From a checkpoint of a small contrastive image-text model.
Model: 13.2M parameters, 64-pixel images, encoder arch resnet_bottleneck, encoder norm batchnorm, encoder activation relu, encoder depths [2, 2, 3, 2], encoder widths [192, 336, 576, 1024], text encoder width 256, text encoder layers 8, text encoder norm layernorm_no_bias, text encoder activation silu.
Data: trained on photos with spoken descriptions (Open Images, Localized Narratives), 11.3 epochs.
Rows from block 2 of the text encoder of a small contrastive image-text model, named by matrix and row number. Rows with one number belong to one neuron. Each number is 500 + 50 x the weight over its row's rms, rounded and kept within 0 to 999. All counts start at 0. Numbers have three digits each. After the name is the row's rms in percent of the matrix's.
After each neuron's rows are labels from the 100 texts, of 14976, where the neuron reaches its highest value: "fires on" is the input token at the peak. Only what is clearly more common there than usual is listed. The data: photos with spoken descriptions (Open Images, Localized Narratives).
# fc1: MLP up (text_encoder.blocks.2.mlp.fc1.weight, 1536x256), inputs 86-171
# fc2: MLP down (text_encoder.blocks.2.mlp.fc2.weight, 256x1536, transposed), outputs 86-171

fc1.525 086:539490492409526503554560540540402437463443553435574316586467523581380434527512503406474479413424485541468546507444396487436472512505472456538462439471535559493567459534523582472562437538536461462440439562511495506533489444479483495531576510588508514508558540
fc2.525 083:511431534565471454363557514452456517507571407516447524388587547468450557401435460530518539483570556504457501447532437561474482522485468555531605641497586539561502553486502523483506589469487497516485509553604432547511526513554553514433538502518517436506475486
fires on: "m"

fc1.691 113:401475462488350518500478501421492467566610600592427456343569504471449494542536562472488370480436556423534563541498481524609488558459553520430463519520511551488499598458518480459546549401512446577494465514520483504564415553466474579487542380520426532476483520
fc2.691 111:520511474523496436544463522519489605533529402556473490536565500534543520511528487479513488585529542605463523476464436503487476527420527518594590581456473544482544489477505577488553458584507412468548465500466527483476485496483480484497436452529538499487479516
fires on: "d"; "y"; "g"

fc1.3 103:458487472407477452534512553576497508528445482476511494439555517406510454465473573486500432452515405475465422537499453548574520485529520516556492543450496560483539557589493492507537335600541493430506433547542466464505551537561478480437519522499511466488433512
fc2.3 101:515504552591513476405496558436418445489452501402536477409486498486519499442552526562497419520567490514501534443455587497567541504516564468426539540478563495522488572574576476512437471480495537448599491462493553387536472484548525491434565551444437497515554514
fires on: "f"; "e"; "h"; "l"

fc1.692 103:456630502483552606511414552534451409445390409527534313510484566474406503502519548533504507438428488522528439518505510450520519487529548516397531524450401499595545425571473489447460536507591434555541505549496437459537570521616446549461492511549490421495522564
fc2.692 112:558448427505496442549488464479484437509581488457575538510538572587448543426481531502499496575508507514449595494495471505443579461412512455635582432477544397439492528430423455596512446554465501529562399488526599469497478522443532413605582479484523476509528554
fires on: " "

fc1.409 100:576556526484405559533527490526502460489531590488552470414415463491547332436456447511574589537532399496510410493517546473469516466519501517575579448581580447444537484544477475515479534536509455514485525448661499494420442523523549521501518498453514479484499527
fc2.409 096:470547543553583477507446489464567603519509420485478477592474607542499520514555458436454479506572585436526446478597501446572549557444524466492486550513437500580447507432486483516540605568468465511463470607519545482503423501522416523506584496551537529561406551
fires on: "e"; "s"; "m"

fc1.517 095:570507448415504460491557452443386498475411505519525475526442537571442536467466501561551533578536447468577568527570581566420386491456501552491561557534414595501604436535466526459519537540476503499617468524494537540490483548553526530497463548556565527477501544
fc2.517 090:529477553531451519519502499426568482408446476526519517587446493523543597544555518491405606454567554574470496504506565424548584544593492414495538516443572421469549552495468480531464491398478541449463509534447558540497467454545529503487515553448502514588557456
fires on: "g"

fc1.223 113:482549558518462585445401501491576526499366470491494571405459485418511465509511454518478444573517520452477541573476515536542507451563562457525568544516546546613478518449456513491508533497441486537532476470547462531418441535518462491449481546509384562444448571
fc2.223 127:547466470569552461529438491418479499527502541568514488511520454480559477557564526434346518527415506533510490549434547469469422533548508525506499425457521506563590585514475463485467396510474538541585471491418578533487477551483474483512544475482577582525577522
fires on: "o"

fc1.126 109:499392481482527553486604455570454415475474497538521446424431485457457511486575495406469420426550546542497472470506524544596559514465484517502531423597548541475417468427565490515453472399487576551480490451482503575576448535494507464571514397483386365528546526
fc2.126 115:433462513499462559542506481454457493515509473481495569511529496389545439476500552542517503516476477459552562600501485432422390446498487592552520541447445491470526515573458401558501510518464644559497496488483449463474564541477439424441470532413534501449598433
fires on: "b"

fc1.427 081:581464478419451475441611421498425532503523543509473504482550627420401539656490475529512537522509575439430458423494415453555511479526540470497469523470443550597511485506459496501479403467458489532459496480540551450480465471488503480653370526489470472475482420
fc2.427 078:511487505470541470504487608476547549436485441427491563535536457476528511513486463479439564407521483648536549420468559492573458525496519446530539522560522406568448511507508540500549511526531387499539449531485516453449564485537551476506500436527555472444547485
fires on: "d"

fc1.636 112:470503519526477573492564488473478498469475437545535485515542451538501445608567515422498577543505468602534469517520540567502502551525578591382567501509589490442566500436456539548564500371545536503571562526462560452520482642455430454479473492561534558527399498
fc2.636 118:535536515468475453380475465503514509470432606422452584484480536543468423529575498540486567551562442410471417385563520520502448483442509483569500423446479477447468571518550517591521564630484511539418504473449586520468542496496540523563471603478508560518428489
fires on: "p"

fc1.215 102:519511474488521539484539487537429549547456534478453504536552573507477542607465531478475379463544524429508468520578482482501552564541471586439472576634538531487497507400492479567504390556534374453555467470516566440575481572413520481505519542549447409504549476
fc2.215 114:454478481474506478607495463432505540479535542441486575542397510514561605435469497624451497467522620579421520590491472518519498562494515467537559567562496514522440543520532538482534574556424559438471429450535578442513476522539543605535443448491570540480445502
fires on: "w"

fc1.220 089:474588483438437520519554480556492426463547530455460525567461484504440514485496459534495487448474461563546540431442407470441485448472475533468506576480498501540513487499576486484564402574507498558458487462495465400579481589531525482591524437530588421495459512
fc2.220 089:533510543521490529518502434450548482492524559481508467582523462582492511491481419489460432544514477577482478515555485498490528494461552547446548442544361491394497520503462483571591518425451555478507483526613516544513421519507532455453456541575523520560511511
fires on: "d"

fc1.655 114:472502417485471410571515499431591429499541515503527521500568449513496571534456596507543422478467592465468488578465484596437464598418554537428489579461520525513483547506535512573551458510619504506535546513395413567449516425416389523544335535423492492503508538
fc2.655 113:533447457426494464525572536555386512542534505505459458496474467429429441396514455571428502540484502569450535542511489488459429452545520465487485398462384449453545549523541497506550468486481533395532427482453577504557447506505584541486548445519542591472516477
fires on: "b"; "s"

fc1.296 103:512538485413472473474560482550508449551524426538506479491488448483442538454491499493498521454561416536482430511502483433496554499516618588525533513537413550479440520458578560440537466543512456478465541405466449512495523594463502437462464406488480412561416472
fc2.296 106:562559506489601565467486544505426430478499477435450506549509536485542461396516513626519451534503424441391515425579500616490489437551530408575521551535542409488507505538503517492471602418481537460482503418519468509564546445504487520486433537472453462474541493
fires on: "p"; "l"; "w"

fc1.648 103:606496418557510432414511543489490375463526476480469473474575376470447509589528548436600525508542405470511520484522542623454450507438480467485491445463671455531591530471479431545436553475541555517523474535437513416512480577458471416491476556568477511359494463
fc2.648 109:518467508511482488540441487558519516488453590514436435460511500473544535442570513536468517479458556515449494527504463639518386555444465473529481506504451515468467474514542502534460468446598470506514622405575569547361505551553462509547472628434555524545505492
fires on: "s"

fc1.113 095:504548500515460484467512528516417482529464541596564535506531504433544537575502455518580473542406466487621540481601473613472569523478455490536436472502565458537409413464474458524457576497482552450404524563517439441574446557448482466538471469524500442548450444
fc2.113 088:520515531447523567477468456538570433523436496482540437521460590478447509517433505492549446487576515424508429461401425532443559456552424532539518514460483472473506485441561528650481446429501515471473529495532466473501561523500521584487470605521384509586491507
fires on: "g"; "p"; "l"

fc1.573 106:517497495594423473539532574427450515500434450493440468491543428480601423422498433399489488448454512572508502509532531565554474514544416557531501472499396459558559556600467498585475550498494536488526506465519485503452485573523471559516513527420536503396501471
fc2.573 105:523451493476491586514462560530488501419499411567499537566398510491482481464519440590515490521526418513548439485484518466591549511457542455429494467525516527465453523447478447394541506474506447566398475505536494456527433580556469525495518502446527479482485393
fires on: "d"; "p"

fc1.40 098:408481509472495489463444492518433607569524631491626445495456437491534436412506492553505534509530588460505430525402521547566507489309538472421504473537441504460476483514477483541466586521494574465602503482486559498482436552569541452505496435583511493582485460
fc2.40 087:501473509393527591476534498500527497465484455459481479595492546502454556522511531459520521512489574491472556542498534452449490489521448544615601473416529555468529457510526511471529539584499425599405508599563479503478493495576457501499448535478485431461513544
fires on: "b"; "l"

fc1.68 099:580494529551491454521482593431413474449500384541463489535521440595507608532568491436519522600523382489474564532494484582457517451592580548448519446505531522533522509503465451424496533517557421586573518484462517496487470487439482512544509491471559509410559451
fc2.68 078:514414481484507526468554535493597508465502532483534494460477549523453557528506493480382444488510460541448589522523514491519579579406557493580437581470470496429491553517481569407493519449516453483548539455380495529461563567565516421533547588472523554561508491
fires on: "l"; "s"

fc1.733 109:472600517441603509530481496487504615485603490521474458480459422496449490492570408573492517507525481541581444573452556467465593603471543494468499429528469518542585534532462560483509561491416503561448571483465471488555491497539467565500510435431578447448497507
fc2.733 106:532421477552573493478502510493556475558497527567513488497553507521542515464598495475566560546512513422462469536508406543507454479535530435437595527507454487481594428416518506534484520614534514410521474612491565607455531528405557462474462486451438452453542456
fires on: "p"

fc1.445 089:446456416477489541410558440498532540521440451573505430527515539481588558597458506506549505490436479500528409510447526537553590539459437466573585564470482508595494490522485415510409521412385423476465496492493434565487404470491440581501444481582593575537440560
fc2.445 075:544470553534543544509555517588473536443417501428488569561545524571453445546508505525533496437490443560443558496514535536477561415540562490508455407499511549443523461529517540585550504491542552410573502501537459502429542502433475444479486466516509488439499514
fires on: "s"; "i"; "f"

fc1.341 116:513497504535427479510541549503476571458558387441501519483445453575487485435505521466595492548486461457501479486491545512544470530527472480507439464484541416481548564582548482504421447513547502462552605591501544386555534505522456560575485425536459441501501451
fc2.341 121:499517448568506512502483482462508474413509529614390487467539532579549499511474568534433485435484540493434474518504486489485537471591533460623523495531518548480480566608506475490473525430493486482602467375556491530482606557428550499521554519478578538491566523
fires on: "s"

fc1.565 095:483468517502393555451524460482417569634481517544480531582554486521480485414442517444447342389529454473538583445535511521505476479528498468390413506535540510418578510411527441431646438635478433525491477545512530461541490485483496416551467489557477427495528511
fc2.565 085:527541539448485402474455476454532498486488613495543490443465510420592497438434483524608557563541473440562473486555442472550541461496547535536553551483545490458504510583450475589544559432461523455489533475559502470454477499486544453472363425467483498474462545
fires on: "g"

fc1.291 094:448475476468468431454444490543486492518467519487504460506504497466555440542509538421576427443438487558518499472433421495581461379476560561395505468574493522427465357502452489488521570530460493508534469458556472492523491591534545547497495472486475479413402512
fc2.291 100:571487552385423525535530487507543420543453430483395468530457563491448520487476486552545493474537488443462530500489509562510549558436460511485555459460501499424588616541527573480492512433482444518494407489386441441425566485520531491485557480534483487484421518
fires on: "p"; "m"; "<end>"

fc1.321 107:470564489515496421479638509586486519438503544437446474519507488514481524416536529441423519485466507549504523483511400484480363503524451551613422547474608582518578462632515474452530473509454486483508513521474487527480489562427455524515451508487557444435419588
fc2.321 123:499439485538567470456549565484449525438493533530458475422463471511452451562466381635457457497526419484571545582506491446535538551403424439390497487464531481540481541540551465400495458580519550511441462471566587426515440497481488568468462514514538515591559474
fires on: "n"

fc1.758 109:491506477568515501518532470448490498481502452487550491475598484509475440562435584449498478430546449453528491471555533562589524554583530482478439494551569546499551413617544426424575530528407515511501497565429497594645566530438497466519538471521502540463457521
fc2.758 092:477478481544521435481464511491533451542528565496495509441505462561544405449495516471527486477429548509411511517524475456452488478562550465535494525527499479498528506548462389515508442519470597528486498512575377484503470459522456511438516535438538416487501514
fires on: "g"

fc1.306 112:472583495572446512443460508451396513483455455490528436443534433574540558553472494497481479563484437406539446587533492436468390605525458581518490455495495529501458464517539509471517541510445522503544525545533405552557483453444475488562543493471464533500519549
fc2.306 100:584532585412564540531497428474547509483413541454465409448544527515464543442532500515510518507500471461488456435512455486465590419469522426516466596443529440468510582493455476508506455580484457451516463549541580472518511522472480418496508463486532515547410487
fires on: "n"

fc1.538 109:471568508495524462570413514605595486586499502572514500523562402467380544505447408464424494523451438558574423621426483559482505492548559492472494405522504620562516507515496489559495498560443549504558533451513474486470497540450515505505438454513437535521474551
fc2.538 118:600436480539546517490509483531474413461508525497466485491452522543530490410488588544502535519555461483520441543489463519504530520559583349509507528503536539413456413499437547475520436555498558436562500468456462580560494445445497464436534573409504548510524479
fires on: "m"; "l"

fc1.57 107:453484464418528529492486543564462443508519523508455560513484525505541512440506534360480531500453487482582549518525479557497386530411584537370492401545505513505542401487462472507480505446473486480520511494402533481482452513542534423567551489580508495432514617
fc2.57 118:488547476590501538529448493505509502472455521474495404564507529484441499491496466494585560537498517516415504483528538462499500504511434484520409572553434556449496474492576436547459476530494485401522540488604518522572505508540417567506496581532483547583531443
fires on: "g"

fc1.395 087:487484536499535529521452482508530566538527575499595525483490512527456498483509478527534446477462532549497438553496530459540493522573394551489407521427506566512553341604536482458453559511530453482521499510515478441493510511522609494548500490546518404470480471
fc2.395 074:486435549499471521494492481469526479497504483462467511563513570568477447518513540456461534505514469358460594517528539455517451515484580404524648442538519517423600673498489567476458475561483484530528484484506430502403594581492549456513592513516566546364429513
fires on: "b"; "s"; "o"

fc1.10 095:494471446532439426483547515583544421491469543489558525511419532628550454406506589429593462504546430531488550515468501523473497537414442561519556499537496527516522548475536522432436581483471446526588483417489598468471503404463557454437470554493518423489413428
fc2.10 090:547493500422541543567532467455497524525579524536451499558578535531464553519465501572480525489434527499480481529594476521463533477524502435606432482493427548426543562455507516530432524534470502465445446561396472615551514533554458537484471498465534560476449599
fires on: "i"; "p"; "w"

fc1.76 103:544440507515482547472555451514498481395560546528486476452507547550536420503532528406485434414508585569525453569526528538588541515472533480545533432461477578500487499430457530583468526411520652502561497523552458535521479525455478597587463455469366451502483542
fc2.76 100:446457503450481549489534496504455471545526512444514585534514438430464526478520510570421532513562493484588499601489499432460390433436531579448493549481432491462570522549442443570541521485453590497527525492416495515547536483529490413486475495541555520454571423
fires on: "b"; "d"; "g"

fc1.327 093:453441545532451478486431492533526595539425569445504499478597406518540456540462505470560562528406416549514384518549504580484514494510507462429491509555529464475479423517495489567495532547451507539502445575525519473508538551424482418485454432551609539491453448
fc2.327 090:471513551481506519502493482486539491441506392477547484502424539522506470566493584526519491545542449379499411447583494554437516401474392567538444489560504524528529444481531452552502565573588498501445515484526498424518495393527496562498553615460544517578397424
fires on: "p"; "m"

fc1.452 085:496507541537509454487483414505434470507561571414549481504514507563531449621480557455512488479417504425492483529512532521548570450427467541480460564554505484537382526440587543494445518470474556449543450493481396479593473537524512526542430472528444473493388434
fc2.452 075:516530482469573517536460514513520519548524506481550474578604482497453527416413531536479535496532586515705526492464470503451509535489443422516613482445443517478518542554480511492560560480544531560437526540543486494452486457445520562488533505406505486436589445
fires on: "f"; "i"

fc1.518 106:503499462461438629520507562484504514531464532530412598480483350406518481520530424451476476419443458476447554512498465536439453430575483576507500535503506495494502481574431440522557514539492477505532514534524501426509546554542475486521387407508543519504440504
fc2.518 103:465565525442427471547387491582530492393434466467515558506368502536459521526435573510463483578544483482606496511505528429505527517472566403569427517543472519431490407455503484527559469425505421535463444476492562499459490548506485533452579494542562506491472414
fires on: "s"; "d"

fc1.109 067:559491427443462409500525572533515594538457432593508454520524520524492485415494540540575602530502473469468531565428534508514398477462558492537461445426506467491515491487530460449525552382420463485583452455458577449522587504484547432512531576500478498478494502
fc2.109 062:474439540506452558438517549395570479384540476488514518495509460475542453515529455423487476536503384425559498543549521504496536492508475598466499509577454536522535578552428487541436566549495492562440574505434566535504536508532417449453508473446580539491408423
fires on: "w"; "u"

fc1.639 090:542489556517403526482498516533378475554512499534464588537581423537605475512492561476604427491464486439513406521535460490521500508445507448495529457534534543467486466584498487534426613514506565456484524496457542443525541442463472527476477475578579510535444477
fc2.639 078:447428519475438498491469450485621454414514579565518510553414483484496486603540538504607439591546407480604493478525450489418417489544417618495417517576489534471558558496502544473451526515544517570494524571498443474446516580498509485496484481485501463473505431
fires on: "f"; "p"; "l"

fc1.386 101:550431507577493410540513463476502454488487443441459544529485557494592437570550532536506515487431424389527542472535495522465427472535481569456480464549400486476468480559499530557615490564515505432482420517551635454475530550512513537485472556498479486505496488
fc2.386 094:490500448481456511516469539551553553485559557622501480519415458543458516554488542563455530552502464572494433410593416496480481547517409487422398509598591498471565537501464529476412486457499499546422447441508467425545494465512538568450467504482609585474502456
fires on: "p"; "r"; "f"

fc1.127 098:546459460478482541519496483515544505533467502472405595592517445564604427395505502502419503531411354516500486479488486505546551436540441476572485499608496499475450489552501497537466503466434507507469562456489471546613495515468456420547475490495497513477450407
fc2.127 096:498519567459460549523399494499441401462495529532517534498511558447468446688475575493616525459448550443524443485556496543420466506451513573544516463530513551450550482496547470453476450479515556540446635550453439485452490467480504563423494584439575461517589485
fires on: "f"; "u"

fc1.542 099:555522523551573409527492570549498531492485543513468496600458557483456430555498431446521473510502529454567546442498469595465493501451569450534487466542491594622445452525461466472457543510567495524548441555533511577537523503474513499528465487557460498516514483
fc2.542 092:551471476402413495465438410488514487506468532533488530466467495519517506450443488492608570488539512465433486549565473536516448416530513480438511497461528516353487522559483533553431439430503533487541445544539533466539489523514582469534486500406526453519522611
fires on: "g"

fc1.634 099:554476363467419503538511518518558502427463488466424457386426508510542526514556423590433523497446511383493514553538456550568412455453480483520502509470382462527454453547548523494535408476584550426596492508447474481536516564525422477561565437530558545552489484
fc2.634 084:552464433524468480490442497417451474484541414494620546557571501478421527428512504523507511472551405528518482482521472504476540480542450540471496465561504484544550518498502532466538478468351567562518479554551527532534449424502456509434497547440502506535588506
fires on: "e"; "w"

fc1.237 098:545535448529529566437575480566451475573508455477551441474523540489499484454476587506537423464546409576539490451456428434479496526490494578527589469486635556528532611571513469473532442562519473478496495513517448501521525469502469540500609473546458500473502508
fc2.237 095:495495482506532482502554508384474535471460518509536529580455523513517533497527452643426427466485592448478521481520450534478502523559573511558527462438476418515509653500596458486531622564526634449454515475497473448544523510553457475565505519484446477517563487
fires on: "w"; "e"

fc1.403 097:552516552410559587461512469542518556476458553453519567421445420420499498531507407533420378606496497593471587560489525593514493502460503554499506539583463554566551481591494429524386544503482496499551409416493504481503478510391430433620466462495435510521576534
fc2.403 092:493384506514489526509535462520446445559550507465503465535538530499460498458569562484590615543506553430448484546579449448471462449515439573518506503462519497387537529486497414515459535557481598466480585512498447478481430547537590571434463551430465470563486471
fires on: "f"

fc1.202 106:636594464541496472555539493545445471471538452552486543455559417588443549441471526471576534509493373504441413579547531600415523470499378499467540427473365527552515494481442559499517477529453467440574474481546581422491476419548554533576483554512523444397418532
fc2.202 091:445458566511495569445541517409632545489461499521517504560419532498502564491573539528437487482497594442512542495537496418561508494546550399557505552544450548524498583524448467546358672511521534540416475432509465595477500552527472519514544546442457517590413535
fires on: "w"

fc1.261 114:460418528494474514492504505522553516514489485511469489492511485533503498518496510425444425432563537557562418608449510530583577548428547555515462462558539472488536496520543496523534509442476534440492631398484454481483475564553519526555439549610421483628536516
fc2.261 123:485515507480477502543472483509382431448497572520479542509532484478487544406539493531514566490519384546488527497515555511446465470526488435544511522414434480504524460583501345540573536543439531501564492507457521475452553464540592413532378531513474496503470449
fires on: "b"

fc1.111 097:436518507459480478562586425507467535459530444515495482554533457458462490432508414547523507443516574539583431590452478479456536530568447576486456454493558554413472501600503504539466544526476514541514502519484580439543541603581520537542516450553507385483541604
fc2.111 100:517471498581477487506480591468479491552522567560415485464548559514515459407471541441519484566488399465459494518584487511633452544406551401462574471481461517443472448580498614475526550460497503525572409480508409443384553545451491517509493455516533507455439488
fires on: "b"; "p"

fc1.765 086:565443480463558466523498562464448545455441514484511463536538492543509411462552494490562577499509423436582500561517576491376496577615469520434507372504474441475574527540498443562525523497515537466508534533471537424478517509544625462542541550469558492593575540
fc2.765 078:536426453529421483461559518422548426381529536551523538527501529483521484559605529519481502545504426517466529418499448505577400541418404523463473486453508525557545532534525566529374503484517434567448561473447443477516531430574448610534379513477529487457523405
fires on: "w"; "u"

fc1.99 114:517534510430465603527423451520497505523528431525559589493502444498488507425534499484494491503410445507494438512523517495523438505465403514539473519493472580543536487535489457507539494437425501514498528382497562481471453493524420490524466399611467525441566546
fc2.99 093:538526408545464540580408475457544504508519547506514522468591529537456494549510455421500547538547496410461467604494502491450481489503541479585527488492541555501486535441504552553543445445496512353557438426598567542520582532405498548441483547531461447497439530
fires on: "w"; "l"

fc1.729 103:471507413494459510558498559551492507529583473540539461532470578478509514523506426521425506468514491473484416488403493500432450505510589445524474524506475483483464498411448449467565511448526422438539430568505412541519549369473549423500499519540537402481491475
fc2.729 094:537549488387403404493475439504507478502550513443529484560436467552462466468466470466525458444497572491497502505576497564488453483492442549525552477529417547453580472563467515447410560574413512456471509412456537518627451513479485454510522481438426530457489555
fires on: " "; "y"

fc1.598 088:500464569445504519526578589508478517524498549484461485489518471508551497596551541443477469479449537457495548516563507463447398436429520463481477512537530453568543520486513428485456483597529569439474459514560482583499457491555430485534481457508449490457507433
fc2.598 086:419541455545528497560418432618513454511635473435519507433515588514512464449453486534500564565476519474537428489515498505419469501548444613507429513490481493409504500533460476458495486468404468457597471450546549512475540514451575496493513488471587463583489553
fires on: "i"; "f"; "d"

fc1.742 093:493473452413539611516587487575568405559433526423477576477431411530517555593552516556395387444578481488546571483471529494492540531437532517518525443565494548453531493539560462532429458445539547460568403460429456609492472493521429457521530449486493388557513557
fc2.742 088:509464512487490510434522452493448483433506580521490419539547542453479487405500531531591460586510502499499428478635436455421397457609434538533513520447447483470541473580389481490492479568447622453465555527526389398542491507556494517453459507472487471477586485
fires on: "f"; "t"

fc1.608 096:548367536469520530488546520498468489601576478558497525517427510562465565557537472493520481590533550486574475504549387459431574457529521511535560478452501456602460495433499507353510519445485413385490488466425496450398512378457446491444520470506476489462569580
fc2.608 080:541412489444551457541513441577546489540408504428422432488614532485512416434503441587490463468428480474434568502465493565518544482562512491515473563426432486530503461438468496578434499585513527581484542525510442525555442575522535502560597532452552486435433499
fires on: "w"; "<end>"

fc1.588 098:459533561449500482496532492550477490468508534486426545463494538514489553527523506535492467495445471560468416582531556510394466530441475494574521458605486495512428363601526466510509442573508490558454464517522527504469475529582538427516472504484559484465403554
fc2.588 103:445604536423460496548452502552522528577537514444543485514551594478476486503389426525455556524532524497553532461514428402483608478501469533467425530478439491483537469456613473464497513562458436476482551496494484452587527487435507658421538548569465487469425471
fires on: "i"; "y"; "s"

fc1.286 102:584552425397521522326490475527467495544472508543525550567472520524488538550519463482597424404470513474528484435561544458487541536459508566442549409438462480552504429479516447561415410444500502555477519422479495576504502478499555572580445501466522542523569567
fc2.286 099:491521519542604540491535473514605490446514466405495479489518472476415577576434469441482529441527521558459556528478429570514493559558445522499532524587544472535534537521480429515507465548469453444553467507479473583536499484467501543479461521529437513632477468
fires on: "l"; "w"; "m"; "f"

fc1.302 094:509516486495500453519605608504574437509539552474482415468435485473483546491453490425503479479484522443558457543435415593468497399569529428524453423605444439476499513508516559537551467573487451510498474499552496471421537429436483513544501504431549498392563531
fc2.302 087:458527445534479498454387451487557484464366461485497446489557442492460460528458481573524532578452531488446544470516513486535517507544580494491528586459475514532617553524487598378429453448525451475464428502497533538479461514498461470456514565512452499477444552
fires on: "i"; "s"; "t"

fc1.453 104:459520440472531463453390529544562585557526514512467534504535460455470484569492521497420517456460549544468433604518494547551454613420516517489507520511530565523506442549512437547388504468480495551546533481515453584568526428500479458479493584559499514441516458
fc2.453 098:551531524489419539523495546516550437454515568430499467468500478491532473438604471488512475455486545565474475613520507600449432504542607453580478479518523454497555465480584519369567385484532441492533483483607494420509375520468533550478559465444395461499477544
fires on: "g"

fc1.110 089:592528466533426491444544444544505469499475499443467536554415446592480432461405513462581480547445507555499449511550621503419528426445437568526439464556492560573499498526520427437485566472436506571497536450471547489508490395506497503534429420554531393560432506
fc2.110 076:500471539490555570473482508514529427505545494486519505566591555541548535596586576588555444449471511479500508490516554456427493454492475511512509566478432504536575530554524486507413581426494613511475625555407464491546558575601529530482485500521506490444563451
fires on: "f"; "i"

fc1.611 095:452593452517480571565551458492491501539499460506493453518488434514515501499555460497443484481378455572490558537524452578506525478537479480486512381560476510457538498543498529510530515543481596622488502564510478544485543554551560512495547493565435592462435553
fc2.611 106:645495512418502411493495479568382500521561525561533473629461443519587454501520587579590518453528466499509515459446389520507479508483587504485510446513532605490468546544468480476507509423586567515506603436399495505503493519468559423468476471474498457446512527
fires on: "e"; "d"

fc1.170 101:464520512436446406521530582467493522574559500550589548464437464460482554470472467470600508573394506477553416503425561476487495515551483530492589512471495444492440521459494500442533415601522439517413483495514486510500486558487572536561572451509439488438421466
fc2.170 103:527474588471502485571454457478464524525450453487370449550454550481576479440459546532477528532537535517381501395497487491537524566396561439506484508557447463462466442538450589508570489467560513484558475474453448447540493485452575492431542494534599537498534583
fires on: " "

fc1.726 105:461564474535483545485533574546493599567402541534432427497519536547419452539538511561494494489524523476523476585573545603444468549473488436402506528508525498463523542554457451570512479509485510470516444465467403527480470578433491397493398423599561466459515544
fc2.726 112:559514473506456524552455477515404574517464480402359438508499514541467367473472429449497498453408570509468427514520597474462545538537519422501464533481548561513407556452464533496535515488495485467534496475533481455505543510434591515581551463526487543466484539
fires on: "l"

fc1.112 088:486567452443481459495468447560455590509411470549425527426447474444504537550460599528405504496418408568528442517521471534541531491417492452553496507458501503548454443542603519475507578518461500480507528458518453607546459504541435448504502525513539419472482598
fc2.112 076:406572495537517573574537530455534430471476456454550516514562458599430436528375462524501555475458617486535481489482519479478479392494447494586502440525512537461532528447521481462423530515549544585535395550478421487477528547530436541444556481537478454505357462
fires on: "i"; "t"

fc1.346 107:548567469482546440502509481511510496566535454498494442524480513464451515526436524436450408510552513558566411465553526511524500424525490449419554457502402529525575578579490470526392475535457469485545545528527396480558482431522510470502467423558457507518495543
fc2.346 101:584538521480520477499422530538497549493452510463390520491486472567477521426501469512497604424481479543484476477523500529544554524521535381583439548563563509539503520442539443498577495510467509434527519406568629469442546551432530533524489571400395500455450414
fires on: "s"; "h"