Rows from block 3 of the image encoder of a small contrastive image-text model, named by matrix and row number. Rows with one number belong to one channel. Each number is 500 + 50 x the weight over its row's rms, rounded and kept within 0 to 999. All counts start at 0. Numbers have three digits each. After the name is the row's rms in percent of the matrix's.
After each channel's rows are labels from the 100 images, of 14976, where the channel reaches its highest value: "colour at peak" is the nearest of a few named colours to the mean colour under the peak. Only what is clearly more common there than usual is listed. The data: photos with spoken descriptions (Open Images, Localized Narratives).
# convs1: 3x3 conv (encoder.blocks.3.convs.1.weight, 80x80x3x3, each kernel summed), inputs 0-79
# convs2: expand pointwise conv (encoder.blocks.3.convs.2.weight, 336x80x1x1, transposed), outputs 0-67

convs1.61 109:438436501575476511483508508547537468579424603528442510503504489440421543483604552585489542516513604483410400517512518542464542478515456557515425501395514497433530427529492479542480391547512442514420541535480539462440543456489581525521472520
convs2.61 101:422424496423466560511536470447546494531477626391494498492496505379462503590558503489576456523572494617526461497494513532402510480479584481479518515466528600491468518518469430510423474448482511538551460503
colour at peak: white

convs1.34 125:458520495438493504414522442471583410375622520443480475509471495513463454552445420537438401421539570530512520579426461501544485479459440482516492582429560566445475561452472479503432494502482492534492497535428504384455444534491508505505509471
convs2.34 099:456484583466516535561436553559472461543514541478437478582549531512459452481523557552420444379529456507587528434517582449539615456444440453485465573561540515528455523451485494580528572475432543531518559535
colour at peak: white

convs1.49 084:447439481445456543494488545516484469492438476418484392537503512498461578502514491508492541446433531571467500533545524488394452569554565464510507560505579457493381455490433539494427445518581544490587449458537485451558560521549594605435457511
convs2.49 098:508505543476454539437384454487559450528539448590537427511510561525524437426551490468436487531462534572482482448570572443508492493452559460485478523549529584500437495439484472496481448530444628461494597436
colour at peak: white

convs1.2 117:444460451542526618518532416482514418612538479447458522512512529527512515442535452472459546504444486531498514503487517473532534489429466627630407516485553484607457494495427550480460559510508452539444525456451456396408477549472539559506503491
convs2.2 102:471456544477544485563452534463617563462476569499445427530627462370521599509522588552422418460507497471561575589542496499423475476463568523496590448492551566401475523493512587452476480446494468526519527541
colour at peak: pink

convs1.24 093:447427468497422523429522515556501505496409584446511369463498508421540554529504449374515523516512532581527551526437568440509500492528504483479525544402493493516456494454510567535504412522471481622463459516543546446467414527463512516572574444
convs2.24 095:548440531522546483567466406497428441436431523463540510597552482492523551471486563521516555527563563605478526512544533525431479468517552523495486420503439434510510478423507540482464582467508415537539462553
colour at peak: black

convs1.79 090:486501477550474421500553469514557502524524589482495477616506499457456506507505462607476598551447582512420521510441590491512539602477453460492456582453545578389562484601473559480530487439522565429456492566502434544469449527489511468477514471
convs2.79 094:401465430456508513459512539576564553474471498576489515541535443470564525490551478531572508499525477536523618480621552487390498471509548559467523498516452477536463511512514441436518441501539454534554429445
colour at peak: blue

convs1.14 088:535485441479556580514493570508523469509491546447458511477443548508570499578477567552518453501523507478526462617574524490557475445549476445574446494464524550554426509568472561517409536502511483487560511417402463483444485622421437408534416511
convs2.14 098:467553567558569548543431517554511545477483524490522446577525461555538515465543530621440513478515558528523461521478488521436468423553479505529500446479510549532403579527563469488402471476515451544489444446
colour at peak: cyan

convs1.50 087:600468524491475489357497509545543578572517520467542575448530436565508533554565511511499508554629479489571529444523468577475571553477577499475448514508585575499454481556561529521489510481352461512494513444440440449520502529465518488475489449
convs2.50 098:509445527543483480508537483514501514443523539645523430506471528405490539414522504541489377506461520467477453518457444470411595494514421569541494494482497454571447359436456477409601401627480407517572391519
colour at peak: pink

convs1.70 091:479513536444430616587529507598523527520553445520557478543479488398514531493535506434492525434466403577589495493467480427518503475462433518495532421531496538487658532490523466488551476494495509498564529505482502479568555476561467627473445438
convs2.70 094:467506463461448461480579395534592475528462632568504545505584549469431432535459513499515452511556591445538535577421521540442429508568528510500520471516422495480583545470537403438486421425537547504539538467
colour at peak: brown